config.yaml
win_length: 512
qk_norm: true
moe: "top_k"
moe_every: 1
subsampling: 2
beta1: 0.85
steps: 7200
epochs: 59.0
Rows from block 6 of a small CTC audio transcriber, named by matrix and row number. Rows with one number within an expert belong to one neuron, the router's apart. Each number is 500 + 50 x the weight over its row's rms, rounded and kept within 0 to 999. All counts start at 0. Numbers have three digits each.
Before each expert's rows are labels from the 100 clips, of 14976, where the router gives the expert most weight on average: "strongest on" is what is common among them. Only what is clearly more common there than usual is listed. The data: read English sentences (LibriTTS-R).
# router: router (model.blocks.6.mlp.router.weight, 8x256), inputs 0-85
# gate: expert gate (model.blocks.6.mlp.gate, 8x128x256), inputs 0-85
# up: expert up (model.blocks.6.mlp.up, 8x128x256), inputs 0-85
# down: expert down (model.blocks.6.mlp.down, 8x256x128, transposed), outputs 0-85

# expert 3
strongest on: the word "in"
router.3:529496490546534514453476504499525474505454510504579507458409489562513481447381479489522564515502486563473476489529537530513460455453555477550456469531594526496529459461522547458450389502534611467521500432580570581507518452591475518498453504582431528530620540
gate.0:495455455598485528496483452518474523454569542433568445605516511470509495473559480481535465479497556377534542402492391494494508571517498475524484607445537539424519483445497508511461472524485521412473530526502443526428615448519514498497464524558531492451547517
up.0:508460546456485515593492466436458475532552385483591489467546512569510454448528506437452477467477560483544566553533526525485521591457490559465520525567484526429503579423508474508503482527488605535508544576380543535453467471472369523533452464545434382559532456
down.0:464530554570581438396423485462544445451467420457503545436503528495456551475496502395460565512543529443611503424563620481475527419511429523534428440507489573483584508420540449554509409486414479496449451554528557534625491468455488430443506533476549490498475574
gate.1:537403543591440543519555569449446572542529383447607579474497536495558505455492475508484442465439471429567476531530511550552506508549529537412511469561544535408533592532503460439536483423489558513489492590522506472511575496532516518573462455535506489515366537
up.1:536416459482492415476394486583550411495440464432501475565518542430474541488479467478461447444537437530564413452482492518474532531513554459425590534562523537468625543601479494513553477557481495593460443553546493552485582377568603500456565517581579534502533489
down.1:507461458547528451414411580467490423590498522493437518555512513424529486408541543450464485480416556548482523549481478472539521459510550481429529447560525601454521491516490423422474696439518564441478496469436522485481408482553465538479494521472541525397460528
gate.2:562571481463506451471505584461446510482528488518468475577519520517525395503475513590510524491471477560607468489547520522584575581448522440524508395548513480472551518554544517510462398584464407586481451504522511571506496500562530454492510481483520443525515537
up.2:466593477505463452412550430551479443533598501497420454554514474458522478455499499527477496427449475591451477538453455495517548537459465467567473533612602478446568539476545607481578513492523447550546482404516548493585464436555566516441506510501490440442462420
down.2:480538482560536479479421528547529464485505469540573427532498511494477554445477535492541501425542591596534424602438415505400529546513407502494492471466525496452510596456519517452527435548512447479547451439473514406490410533493488456463591526509592503496624635
gate.3:516461573405405470496463480489531497530528604533573510457553581521455494596435508460514445558511454536556484532547431504556530573591480480517506471477461523508463540460430372439463453521542480494509505470511509492540554446366431536536511499510551469526479496
up.3:520495548503490503534532459500477513536507481464550434546508471547564474445477537545495538406547599509418563480587531503519523449490505444515543476503357478471459453515519533541503397512458595508449479600566468477506473550543517409478507431541555474480448398
down.3:533601595482580468455539530510420569428545568582550588501419532492588501510462509561443520412498481572478460546545401531413613484538493458477569557549454511476493543467441518424416501479474430502489444476483469511583433477490461444459430483486481506478417547
gate.4:448574535478497490513468527516509446483463496543448375548455482456549475484444514507459515563530535438452492453489500489547584534633523506540577484542600460506454534576565540480559441549520445563478502496460499566456520409558480548473493527557431465400499538
up.4:541428461554571484602531455541552492462538496521562562502434549495457546449561471448495539515482489484554521522505456525491498512436515541434429488517501501430438575453540533497553580462554590399473473530509611460556570435552526446508453450437571497502523521
down.4:499531524512456465508418495444532574556417502488487484544528395525504416536448557480565504544395469605388503525519491573597448467459530478495421415495551428507436483528534571372512532456481511576486550423466521481501472512473473528498467462517512441535455382
gate.5:500513497496531529514495510571488532521559550514572508541465470489507604547529494506480484410530563503528599451541391471470579538580509402492484522519406502471459448478444553523520470521379544509544511563496451503444412485510484511466440406518553424549409503
up.5:481496592483438474547418483464535490578421355526459448555465466544421358453500543416505539489420428470491475511426566540413451494423414571478559515489510506476428457489529481550527479533550494516542490529484545476519530543453532531435541532444487587494521500
down.5:436496536455507518513556475526477595487446530496558570484572569454441506522469496473545498504492526489606434487489578516486565518565487621500537572427518482492566552534465424504544469444586491498450545494528571504462566596424438482624514507485525471494490455
gate.6:479458521545574531571557515444474518437393410523506438480525511487525577573443531526494505575507490460522449461479506488462572510518515536474605443489451512494427491553537473595537438574475452490474467500442511423520450470487498458547499443441427464461532557
up.6:468551554505482423552494496478505588501512408490417592505510515527385421489496589569508469467505466485467527528562520538420553560472537606457508400558392489542499558492554441440550534555468438606492483556487524494538527472467489533595448464407524530399548511
down.6:549486459450430420531577571521545588469554575511520563526460522579533516484605462419434470547498573443540545469390465440542528547452482525432512483587412453502580486592593530491576545427605507491543526433468473518464488577549435546500547411494458494523649516
gate.7:545537514338545532458458529539483380539482529545521513564532492479588490514483454548459494643531560484536480414553444512505426500440493440538497526514567470524471441503483513529417544529402541481525532457453510467512475545547465520562530514557486548582449558
up.7:514473462470535533443613500539561408471548605410515507499533484471591412449479510504480496561557466482476400566521553524534494565475497560493446456449511484445416554523507520481468554416513470508546531508461463523518404562491553459546452429506506473507541512
down.7:534473521519534408540551539527511553531433479506503444494419548538437571555492527552461493493528517472552479454422484472471519538468416431514523522562490539497441465493500450458443431536540675434460495462399459461552452545519496583524473499407567497559563591
gate.8:466504514515497549554560520515570529513575482419519498503605456365478456429493511560453456450482534410477574439518446534409481473524587538500556507504476538514492593496450500486572667461574505543491510457477537419577472547537558431457594473457464519472574472
up.8:450563571512509501491567533551524448608549503524483553419533545501472546495450500518529447422499490490459468470442484537471496498531507580449458418448390391509481487523501518510415494493559517525502497411395548510515540536537477457486486579497523495535619410
down.8:547438589469560419531448449406421497461513459422578515527502515470481545419577513452476471474510604487511491561454506490496441492511552500512540499516487516417512545494503478444513438546545538478569485515463492452493529563458571458472467514583535548537563485
gate.9:564526475541446464492540470534464425516496611406430450473482489445483581467500507471460505491434502434535510478483498489476466654465556458570564543515512479504575550384474575507518466601458405476476570532442522464520533513485449465523455564468470418482549469
up.9:539592452512552482460484457518558539574540521505397483482427576466399551462542464469415551513575501471459492519504424488469556583492545474501570546524508462491502507387581524603426517466583449454510486476464514496450548580487434479552562490410562450497525456
down.9:513552560548493595513577588518466518514513523511562434529499503529549461511562498461560439452602500454511439491615491421579475571566492501456473532553515523558500505503510461500516522500518555552480580516502576580440488487486495471520470527515466483470441513
gate.10:520476504483459501545541451520515551524504424403492542517526505409433548514515549535607458521506519469540485555490451521505478542526486550578534543470431572583520441545590511525409556479486456481507412459531440437544538447430438532494482519437472574478593480
up.10:582419483560529489429471516526555522536509543495500577458556488430436546563414504525573550538468526456439512519513565375437540403436362555504387483504527420567494514530548447544492459568541539550467563560487493503570476473508478491547549461518540462541518543
down.10:473566454570462500510473559516501540448517552513518465535453514513525503563485520493586545494614551415524489527464504546556500524548499551529509562453531561503471502515510522495424588411494470600474506493425624490582439578463432467470466585444448417449460590
gate.11:483429525470494464525436549412489633487463503428522486548501471504519527434400492464457572431559489467568493567468503523507531532486546551534442453542473499554614518414513468510536512469546490536475509491511488392428424514456448495531513604541477409417518582
up.11:546443428473454522601466497461470375509447547562519498461496515561571408434556477465420462460526548549541505545457498522520539480535428538546399547510510573497509474614469481534500471476506450489514475503535514537501504530559558635515470482413494484490437460
down.11:503518431574530485550558482520533556627485483415481412440468512495483465433480513569449587461529472556528462425494492515458467461473476417507502514565518473509530543452542535479579532515450471591484571458490579489440595464556597609452578575495534526494554547
gate.12:557498434406548458473518476484515483577543547538398447449521541520542436433434430528508503462470529493457532411547329505543472484418469498509591524527510547520507513587552497566518487443478476476471471446546525482504476634505494509600493569530518514425553515
up.12:557491529567528473503480528526383531489453446557378520494492455498514542513467519548522517446468570426532586465550517543485550483480478429515548558489522491501545475584461505536456466381555563509580557524530525526515427527548466548494603496548476432413622618
down.12:492456444552479549480511558586440535455452531423542532521483531452478575458552453481521600477540491481590476503466543516503446520520513414481552469414460425522522621528460486534499451451480353502509489533574521515452466502462511476538524505610469590483523516
gate.13:488571478467497445453490448507410473533411416437470508536486538511479554527584495555472493565422436447500508406537452572565527515494444530467482399509535469525505555604552504440516524529464389499505522549548512420535516527489543491492548592493468538470480567
up.13:494458549518425476422486484494495573514430494467521553560435456471476521500556571546537525511437540458422565497532482500607455490460525466461519434502625539517513493537500555422493474491449418415499440572547518434499570412503575464512503522461485490576480407
down.13:502519503503588497474498529516495424441486557533627535406465536449432457492426513551516479524557517521528494467479515555538520487482502473513401475489524430484488554466402579470543531469474465516504542462548564492487560514458440467471529521559409588555564466
gate.14:566561542611511526335548494538515512532471487519427472483548548473504479436536479538487487458391390498494570555526559554479450509390534410451566530556558505542441563454420573428478533541499524541547404498400496544534570495447509483506425529433451571555484441
up.14:557467481449506457517556339539430488524525578504479453551599435419539511511545543551526494498534459528493524577629539502477348472515501579419581459536533500519511503579492499465517517543503494587485470454490478482612493596578578467535485536514439453554558534
down.14:549536598468459520597556502487590516434479495494505533468512604584479459384457480530535517512397508543520401554533530464457487437581514418553388597498601475538509408485489450476505532532523481542592504474577485580461450486404592473542455488540465574517439433
gate.15:516431476524458483643437533535571482460496523530439531542544523503488509506542472496520524521451518468504485522469491474470529427468535458553406473499550493410513478598557440413533544443492568383482578495470463391527488548505533476460529388520513470525474421
up.15:522523434567615488549532450506456455520434462487494564508522513493449507534545509536515504530498429550505490495511543461497574447425391502530512551398487486473461436507532520562548622526520465514525399489410439585451479498523532472454459553523542580501472583
down.15:520492466592452492479459546489473504421592481416628528408516555482604471501457457492580507411476534429484448444493425523540550594487428467448507441492639586479420563548437475461477476617480596481475551567512498528506496486518476671558478481457499470441511511

# expert 6
strongest on: voice: female
router.6:476538456508545500545541469527538494519480528521458560524450452495422557469472528528501474512519471487608430479452504472527453493402504502497494403416481398515447495497504529478487532474564498507446496524494515517526437461489514438429603560545608490536548486
gate.0:429458364545436424506535490521499649506423412483512494535512595519492453609586502489474464435554466453431512563497560461576453457476491469559484568446507473475506467453491485477406472513424477522544520466512540519477467506414438436558469499517468467465488510
up.0:474502465473535553507467541508490498486417421545513596443459394499536554542444441483576518505480484565468532455424515519483544530491483462499494430502526489503508573608528480526511517457542482551496349456519441572535493414485475584545435512550480443447488416
down.0:530574537439415545478499457451548563446459502437482469452533364528430560519436476513477472515502517499563514502515467529507513457540539506476381552461510583449539539536481527476553532556519443495473545527499521510513478449547528604498623523497571504536518527
gate.1:493495510490486522482476516545520508471472514480510475481501441507556467438457472572519516553476582502458464422386461484411476574548545542503513455504556428534528469643573530525546431452507474548443574505503493498484533569518460565400472572491524502456495529
up.1:490507569383604529546574467409405454438459480520414574509517534458408484473469513407554508411511588510514477441442411465533470442591546451501415619451488475458467481491534480500557444613530509477418571441484604482524505507448456476578517428588489451504452491
down.1:496497463453421489446513476498508477530493591564439514553470483592474533509532557549424480524505537529518394570501543472456563490560468535500443537477635494535618596455554404580517580558472615413525458430486521417432452455426462510506410544490457515444445511
gate.2:474447458483479582479458506399533467524525473522511504461473528504555555465457463474619502520447455537450460485522511574484483584524542462495403423419543471479460438531518497580550494541562493563520505577475571554500462436514484576542437474484563573598473569
up.2:557467519523437468439547489496514499541392477474537489580539455467526564554407541492524534629454446510507512543549451497433487529539475480457506535527507510466496487447453581457549529476453587368528487507504474502526564462516566494523507365388488462491547462
down.2:483551462465399554496477424369548523452558483541556433519575506430491483522575544593462552512497496504468486496514584463429480494493565548523458450339416504496518522527470487516536604576499414577490502518492545562542384439485380491535444470433437498506395441
gate.3:549535483533444471552441548484586530480536515443595502495559463437505541448523472523482558460540532514470375517519511530389461478452568446607499554500591445500564520477536558490494511479434422541525571401473537479500427439502526471494489486548506555438548573
up.3:485481512538502573486571463499445516478482484519454401481479563571402489422516379467487514384447527405525558489439462659521498558457601557535456444639349496516482529459447468596442434527583498515540454538411510502495520563463524530523529499545450504591473523
down.3:517482493482587427517441521492523562512443446487501425451461459507546544606592555563500468505539483415473537488511575465462493547553464557501589445495516594474481427479423438520489506526442488417497479514484528469476452442470483556536431497541484505540540438
gate.4:614496469451574425495551462524481522499431422452486533457442499467461430453492460525484466466475477434394479515558440540503529595489505544457543565495506452458499493473478399452550565466532549481528502499491536509541491503382468424456523564467509484494567518
up.4:636483564500462532528528494481476511481419546474609379532442502556617471448427513505436514496449490474437527517564487395497537487525529511490474542450490505514540514473579513553447486470477489474484488404542587489523462498611577446523534518533486566455454521
down.4:476549553520479513522439485455507444543481492557574442537544427505548426507405549499484456528491542457546448622530391508525508548528527516555565504498466580445542462438431443485517445440517591450632467495454536482537540609471533557532477490596489487476547469
gate.5:504519437512487567497550509508499432620440517528433475502512618509529563520493485538446625501548550471445445459557509609567576480565498516573477466514505518540488524450499523488506503519507506502514508591583484538509506540561491464496494556466550443490546520
up.5:555467479538439410577405541551429439531488544546576478473487478504476459546517489472564466451502609484566484553491490469430314463539514528501465560517456564615661501512493509449445534479465541534558518558494539611462545527492416499454551512401479512554551578
down.5:550409443506531511485577486460465456479501489539566533509469570529572534546487436504478576558503567667534530535484516391467488490479462544581561568518492570480391507499525478430476480395495550384537404463564499490414597604466517521463559370550468488533533547
gate.6:516509477535585532534536536458493540486494503542510505528493399553578503568456487536497525562425574506520472523502626476532572512427462474453519431477485463564569530475465468593554547500521508594544549577475548510501564509463406569467515396472508485516488576
up.6:480437557555523517399533513442480461476536524596510412461516427427422461433416543508439579480449445469545515543496496458421537527450457463527495412445462554569494577549491503541508546484584507633567499443526515472469536512392443538499469481520536489433486451
down.6:544569445439553494493479539421485446471518511498486515457631530527461530490558456469446422467632525523445574513528522487509462511512493457477546526513538483573575500489452504488515527547571439567567497502510459502456463440564520612534492589528364486507409426
gate.7:473527541466499438545445473495518370575488498533519491469561491517515604569555538465574421530457460493517409504508401541488522610474534498436512465450504607530496587509496428482514525511454458421546552398541487418440467559500464439546394444456571570532533574
up.7:349577551543510432479575543468591506483580475522504503471498368493522533479497446539522544546452454521477457454441530424491461530465420489514456523542525454478535420498584512520420515464547487484502434408502456523523516412466527541532454497503571436461385569
down.7:481473485586499520517519536461552463522420483592443457523551495457498471437533533471482454453517544474464483612562543457523500496505489388478429478459478549488602509502489462446486483533562503526519504447559606539433475571500431518537503486464502490549522479
gate.8:522408437506532571563546561582444485599581538545441480448474540494458548510570538581451458603444438522522567556522563442438537470547433460538506533609504521557430582560500461497502463425589421449536486414470569567510488449420476502462505395570489507489485478
up.8:531522454451562590496518451485552465530511564554468520473522558515521460459496489540544508456505507425492491600477439505450394612485563614491558554520555551489480472506466506440527466489506534364573497529527563596607483526493454377515565435444518416468525550
down.8:580507547495476453548465437434482519466398518486483567532510546512489555600428422464575521424498593512606469516487523481523449601502481490611571507480492481447416475465444467476615482498583531536466492546563574513463492466472518564536545436666505486486484461
gate.9:493517460463528479499541459430568575440422399479509534578454507498405415469535512516529438621500471574498459430510599462492436540423471437505571429505524567506540550547493490435558557523515587534452444502531567402602552532427467489458402462483528472519425419
up.9:479493597528544606514438442534502398508546444496480474403474465431485521479447575497520470496522506515460491409549505481515578422563575462511456485511386403440550505415561550504469527454494514548557555507478572440558525466478507546452519561518495523563436496
down.9:455456472498449564494551457432412547466563501553463476584460471515527436462428486471505549499474487431488587510508544577510530637537456489530478515570524532487503473463441416393592533538482566523493585560463490452524488404456469470558483555482550495477474458
gate.10:471577494559516554438497580569479530517574551556559583572515529441524566437452542437473567461429591560465554450518521451445554529462588498470526447663494548524575542478425462475519491500524436543502494514502488437522502578466537512505447428544559422357475443
up.10:473550484526527345554478540417485477474460489557606513474489581492444538555502423433491441434538478487496462450510488576471543594498468441475527519547491538465493517508492538540415544513542546454571576456537559557527553481481559541482514589440505377632579586
down.10:491554469561398540515524420499545537512538533482471465495573513544506547472527559479502548446600514537469446467500373454543486477614479572543444490536376436480425549585497516568493551424436608544535555558493494503511448519515505478579501458501511488484513430
gate.11:586527509546498518548470457482521524536582563470638592554503484532528462571457470568456512500475533502504466496516560488484559581451481510481497512507537447472430410557528483387458519559548562455480384503470497568569425554577523443420525441576516478451494480
up.11:511526504528474558418473616503517517551555502461575588503466431520535506609462452466572414561501492466480371508498488507405433543493502480475530456541558438550515531507447494556424402487554483455483518501472493458355553447492475533448477453515443508654501497
down.11:505504429475415492564552469499547480551493603547413436483483492499539441479529411551464486557434573565515470500441410430542456538404470491557506410497458551535612452546464530445519504472479529489559531546477485441513418500438483391385530482389552534528429443
gate.12:475486600490615501419533474535484535464529468508469427531489540445503525547547586475528565629520476500496523538575506540567534510462495480542437508421437439545477491557466480451449477511494490431508406509393522482472459487509486493440549497507440485550558527
up.12:602470459440514564542472482475483538451549492499507483435515432440445494593526496500557511522439454520453471510469573533491488447476459542477495544592521459508568540418487444509604551513585412514544510380539446474497494464483460525500445505504551402494412551
down.12:490482499582527548545628471507507484482516498536576485472499517395502491459418493486505465462457555590524511558558549470367591557486520542575424496512423434648575529449472378466448480545437562407510516457485552564466602477545501439481556503513431520494552551
gate.13:507420553577447487504415533550500484448604584420446536548536437628468559560476561500538497540514495577493481428491517490486504473423435449477490503453593454506474474528455481517540517506462491506602489380426394570459598466527488414573487553430446461585524487
up.13:540572518428439463472517512599563478549565591537473431501439457480467535455483461531530499551461366570589527485521564486506515396446458565459411530498424524556434533498501493503366510539540452625542594502531554501534490499504554420465496539506491548425427455
down.13:487462547642402464526529587531407548492439483456437485407537486510500379465494604439567570445595506475581464519511568471416448504600556543485536498532536564492528529471574424530539490479533446552518443589551518513520489531491477528522497508563441563505503634
gate.14:612582462440512488453544458507494545485474405527430375491556528563545447542456521502522558546532490564452524464358478513514417473431439511504466515520519573494529500533563487509473572466458565444553520501515484619524460491538521515482442552479531568581439532
up.14:600469506460485483465449523504440417429473440523449557389496441499503563439521512379545503558489523568555545495460441412479465514543504542462583489455379539455444427458498526598434547481527498597497522461467513454451529438503557407536461426480582585488521481
down.14:515558453476522397512556569615501464525539560466528507477507512528430436584605467458528539493477514520440467463486462500542590500508530456507556518453525479532559461570531553450411417448505486512422456486532484546540453553480533496545480506494549574532492547
gate.15:551454609439617542454489440561484486435541518519480479535534536504544457508589480587596523505358467405497561506553481563650470445438518581584514496471642616536540578466485520578493468564471416473514505524484468513478556502494543394540556411494494409529472589
up.15:551383520586530492515405512473440550480528520473527438501496415403523535460506463460516501532562531540503486603437519480474542514508521525435491562520556513482574513537549504458531456432447494471519447591523505565597518465551445405575497643449466521566491541
down.15:479472554628580539522548464521491507504535407594474495524550509462600564392489567559445445548431428561516428552460529470426475508498537480431466529568475481495463479532500529501510581526545462461503477403512495389426477475484574453474451462444435513516460492

# expert 7
strongest on: the word "of"
router.7:447497530569494557492474458526405450568517530438496451501512559489506484515621532516482436404493527428511505482524492596431463591451375528433690623430490504488534564575511486554447473448470490589425485573550490491493486564510509590582469468415449459490444628
gate.0:505479534506490430519589518410508493472520548447492494511498485427473439510417560517485493494485504510418538585404471478492461515433458499509477457560487530406475462529583580448550544604549450466488613579579552528601495448440432467555479373469535469515578549
up.0:382459427493522476502468546489459401489473487489540503506384599455478485470492393582473365520453417551429506504525535490527492464517547495600477482549490502509541457548550576576455543392528452554539501469598561454517563545539538502533559590562434523468561500
down.0:616576453479542523632484495456451547446486516508429466451451525496559535512546551484505526493557393534478513586448515498489447601494461566545514463497372468572605503494520512596480569488461452499490590491527406510508516649489419519507571497465517524520453473
gate.1:597488517491590505421533524516564513525590441450524536531465586427545547442446495539451439411512437479466518498448505531503526534444519460413490565411490525626515513443425531581406519407530463523398467494515496400526365521484433561475515564569434467472458525
up.1:473494473429470476492461540441462617417559525523472523494581483529592508500538506536488484589459553465492490481546535419459490496511401449501509504551527507472459429532492499485520510455455453483440484512496431340487544497472566543512446541521454614462534569
down.1:426526470482498573485490430554494380525466481473471473531443477443489549476479518515565559411605474484478451464519559526554531468558468490571599456466527508503478485430452431473473537562477505627490491459582418499525435448541456477524517526562544479458516577
gate.2:514577465478492543464519503440529465491482590568434447521523490574558448511506555559467460540546503528432542480571514418456520542489512454585522543460581618498521473456516503524469476579499522476503589428529463609546471524452534425542520371533447503523555600
up.2:525508490513608482497452506573417466472481385495578497486479479498537524483465482439500554550519464513553453517469526522503523487469502489474521446537496532520521538416560403429587394524637496531543463569545499489539503489496432536467490522426527580566514502
down.2:540482558478560560539432445451522540546535511450439494449454501547525490534607502561579470484489387431530423512468470524520467440448422562450513452498425511486471547545515499571498505460504540489481564515456569472470505534549466485517477531506492482480449519
gate.3:514576502468547503455598463533445458455515378445467550475432497423474538496512528564528492545510505504544591531553440536490525434471624529384545451543493503498456478448515487450499439473483544540536543440538467564443538519460498518561578534578499402450555479
up.3:435482432539534522578536455481550501488481464581388480486527532387526448463457445524434575508465492465474457469539539487433527494498455556498492597578401446461437562468525491563573543425537543461447470515534454532569475502449525494478466537409460512447508575
down.3:424516507545488539470426484590446530404502486526529520510488409450525470522573496489498475484404476469484587415529463424557493491537458547427503467499490559451521592437459470607534497452396502518608472531545517539509495526446476532481586485467411516424383520
gate.4:619459417479641428527446525563461403538539557496471437542469475462513438517565470466540553504545458471497445498476422550528495505514514507414520549469507478522617493522435525470474442401464444515523526488464511490355537482497512642613481554503605524527503463
up.4:512555592586505406575599472643523457501436554430480486500495492450557442398438464481524535501457484464371396425447512516473612418433528510428518573476536448453498554520521537545389538455522572554489491429506487511457510539543479470437570599566516396356557488
down.4:533500530431557533481405521508407540476529529490445540501476538506458491527490492554446443432424398530498567448472549465470422476453538519492598531501582597502548409478552497470540461495477558414558448503497462525497388493477495503592514562508534494493481431
gate.5:453506448410518569536402505588533492481501572535573525558450463547515528550488473435536461366480537481556570537570510534469505523564439527476490567476501508442401489491525493506463494524408461529558504528585482551570528556477452495497451447578503564536477443
up.5:408535481507437451444435547471427516522486539515533512496483496527553609585447488514459417501491507484495412465420423516519480506564476447499485447462534412596479559422487398581477462557500429502467411473460602537451531499522455550558461509486470608532510529
down.5:432492434493498454489472445553469482466496529539534443529381456499498489518507554539505528392548556465586551370538517522535423505501465563535505490451562528461572521467441385489512499400492606460600479589433483388520450471488527404468517404460558420558562553
gate.6:570564510459557497493493514384520454535559354411490547487555558473472493430498481553567520451387485532520478429505510541502418469502514501530531481446352492586463563393518542508493498388517562499454525428532602501492527587552600518518454481469401505493551530
up.6:578460539494470528466513554457507545459440553452582543514494515503472487595519492487443521457468442423459439627530507527491534477450507486500488514487472472470483495529491504562454540443545511454492495465488582539493573461526585486394511483466604413439454483
down.6:487456480564454548443547498483539378544422478499536555546446578477476476457479550482469472547510505571572485461541604456452444525446542531543490458422494506561571499574472498512440486463503465550460454509559497469560398509555456422426531392489498458478541548
gate.7:595476449558542440454561493476478503504452476497467528454473408510487479403434486530478581427512467520415466437404521526568508507454525477510490457525570530495552467531556527540495562505573535445544528509477502498539577470481469468533564528537589526423525500
up.7:406477527473505506611482512523447510457376507513444592485400440515464482529523546449541430533467534457473478491448476499486466505507516498452448453490420506459443392495508520531624468476534567531581490434523405505441514517517488473401450459539503550495484429
down.7:441531474457536493506524428553518448473528439508446424542498533472535526468485465469533526505501516505556431481510505484558592434513446369541450431546536569451394557542495468443506484482506539558440471526511478527493478417515420479466487451604490481539575605
gate.8:420480468559574478490509481544534482451622506473522459457518444521558559449523541508435542532515488545482496578431493460534480436485441497499521530460544499519470529490421450540391458458466445541474424450459525509535466565433552527473440488535626465509596491
up.8:580567490546477455408453436569496452550583524547511460509590553567567443485542411422489495520569462427538559466500469496600534443528440465569498509451580534475487473602430442565502476462489537531533541484499449480616489506534485474496477484519490385511486585
down.8:474568509518518522495582434544529545501470379463530443544533497557548572535523554431562508473579450489507537500526525539548483487496501625530549396491506473469451489479474520505491475473548536443510470486482517497546496434502504583449523534423521464475478548
gate.9:463507595521551439482562451503522496499479354469483630429511505429494429468470488487558481430526535465437481540394502542613430561494527587586480484427480580448556496452474503501541505522377472488491480441518516489583515477534507477530456503513440480449440567
up.9:603557447564478475597442530525504443521522513529497501511512518506581528484493476563521528491477475517452467473466492524542500503532463559414478549467500447437501494550528535450563372498506490483440479555465458482424447538519537501528484423434466523524492533
down.9:440549503501431501602499462557514445432527487479476456530469460549557489530455561441461467483437525520425401462545449597430533505443397470460472463536560520552531538492504488535477453469482458520531550571530512472404528462380572555484474514431499506460461473
gate.10:542435478491603451551540458438442502532488465492548471517557508474456523500543550547504480442511513531512531471500527513387494471438432478567434446526560503470459523461500550406489470506515618476448505517489476406456581521478584387495476484521509518504486521
up.10:507506396438440411407580499503462465448498504502567425490501483563508527511592606597495530429535448482447461481453522477500558567499481530501492484522459490473480541504549475509565440574488494501457576471373531408449437535518555541521491553627450585578475517
down.10:590576516580535452484493502500524471499479521566438475474523565551475484407502471552516513467567535512412502487624526552465470540506455523488617487440515550566500465495506555478452581460440524413537552460474447415496442516445425504522447533541528551596491413
gate.11:420523518425423567466522471438550487446519473505494555500503515588459522496492476562377410532494535594501498504478449432563517533518499451533512486533571506569455516609456512570544576443610464448576361466360474460446460496563444448457445446448487447574519401
up.11:527495491505516539484517437518555511502429489492471563464472557430552539525490564464502515446519459450645485512559434501426467449516494527493439462448517512403461450446459518548482470530418608532511582429480513537536497459364516542531570539525451505368512545
down.11:496499463495527483555484461539424454524540504587540493555574547409522489489444537540453493482502513431518498507476436617509552605541434567444542510483560542503557555454539423442541446518562570447516615582571482433552535556491540469586542590542502510453473495
gate.12:526519524509513493472476546513521503404446549446493533463518464501479555512466413563519436506461466581531558525532513472568428414484511475504447541517459404542439551514493451524555541425524456534453407424501491460456419485522557526552392595439552453483557563
up.12:455482524543403502541471395466524533521517448586581463554414546546474571484479521485537529508526551502520568481523512501467579422406474509459477477503472439447440442457449574516440423531514474504487589509550556510507507511395408582536523579590569473415436450
down.12:410500363492508489547559530495463504523445496472572524483412525401445575565533475508512549459512525362477503518484517502519556511484428520432435480404492508616478470479486432473450475512494513505537631581536433515505485478436510515519437529492534469459522493
gate.13:544539498427474498480454469442521511426543485615555580553601436541591430429494497542570448476599529524580519541582538491506534514473527522485546507582394538518525445484478419417486489481481439505456588531474455409498488495517434512524546560476465561525437489
up.13:480522486532504535576529537473451494511528559493519592496440453534513452514514562483432504419547523442555473480439470523568572403575510481506528435507575439426462463428571468479464510481484515562414495512439542571518487526453451472541527494447537421449532484
down.13:545436467516413546428479532541488586542541470419498481601520462505468523526452421527478436412417535486428578488526461452515477482478439481474391543532554445524461379450542518498469431540473519577544453516496528456488516513415643444474506583547559459571572520
gate.14:499549467458487584497441484380470373464535427627569453427476501511519520505414419489490589550521445556507546589600523536517529533483574471519473489544504531446507503464499538444486471568486489399416411590496458526552526464418496575508523503475528527576509533
up.14:484496400610525513475526533494557538601529514461478524567490398538529486510501535532527512544461458471479517418470471433565477530425403448486449506425477538541449471476523487504492636383555566504505511485427490494516379431532474459430404445494549521489469466
down.14:474563507561518513523492607543554548504470520509535474450455371460454576460570482469443486580503521508480484474477393456492479512430600481505491538500519587587477460479469601562547420525497567464482431565458452459463542557467478454565499584524573475557517428
gate.15:480568512358507520478525514543492447599474495558499381550463506402490491456499555516529473508495491467512426465508505441479555547565563515520490471511461463491483580436488480522500437637470534539495467442497564496539479484481495444522479579576415509492522535
up.15:444542447422522528555550526529513498569559511569427522507495503516558485457453541529505580520502481599490532486469492478548417433441477486473501642530597563540523401569531459491515502447505534506552499500538473469598511513475522557412561456479500514491564495
down.15:490421464523418556529499485457501443473522525499549483443449485575502440554413450524510491456593522483519544503575453439505555380526516595407588556456514600428472525582539446449478554445512555497555546561489448542566499489462480503478557454432470546468446481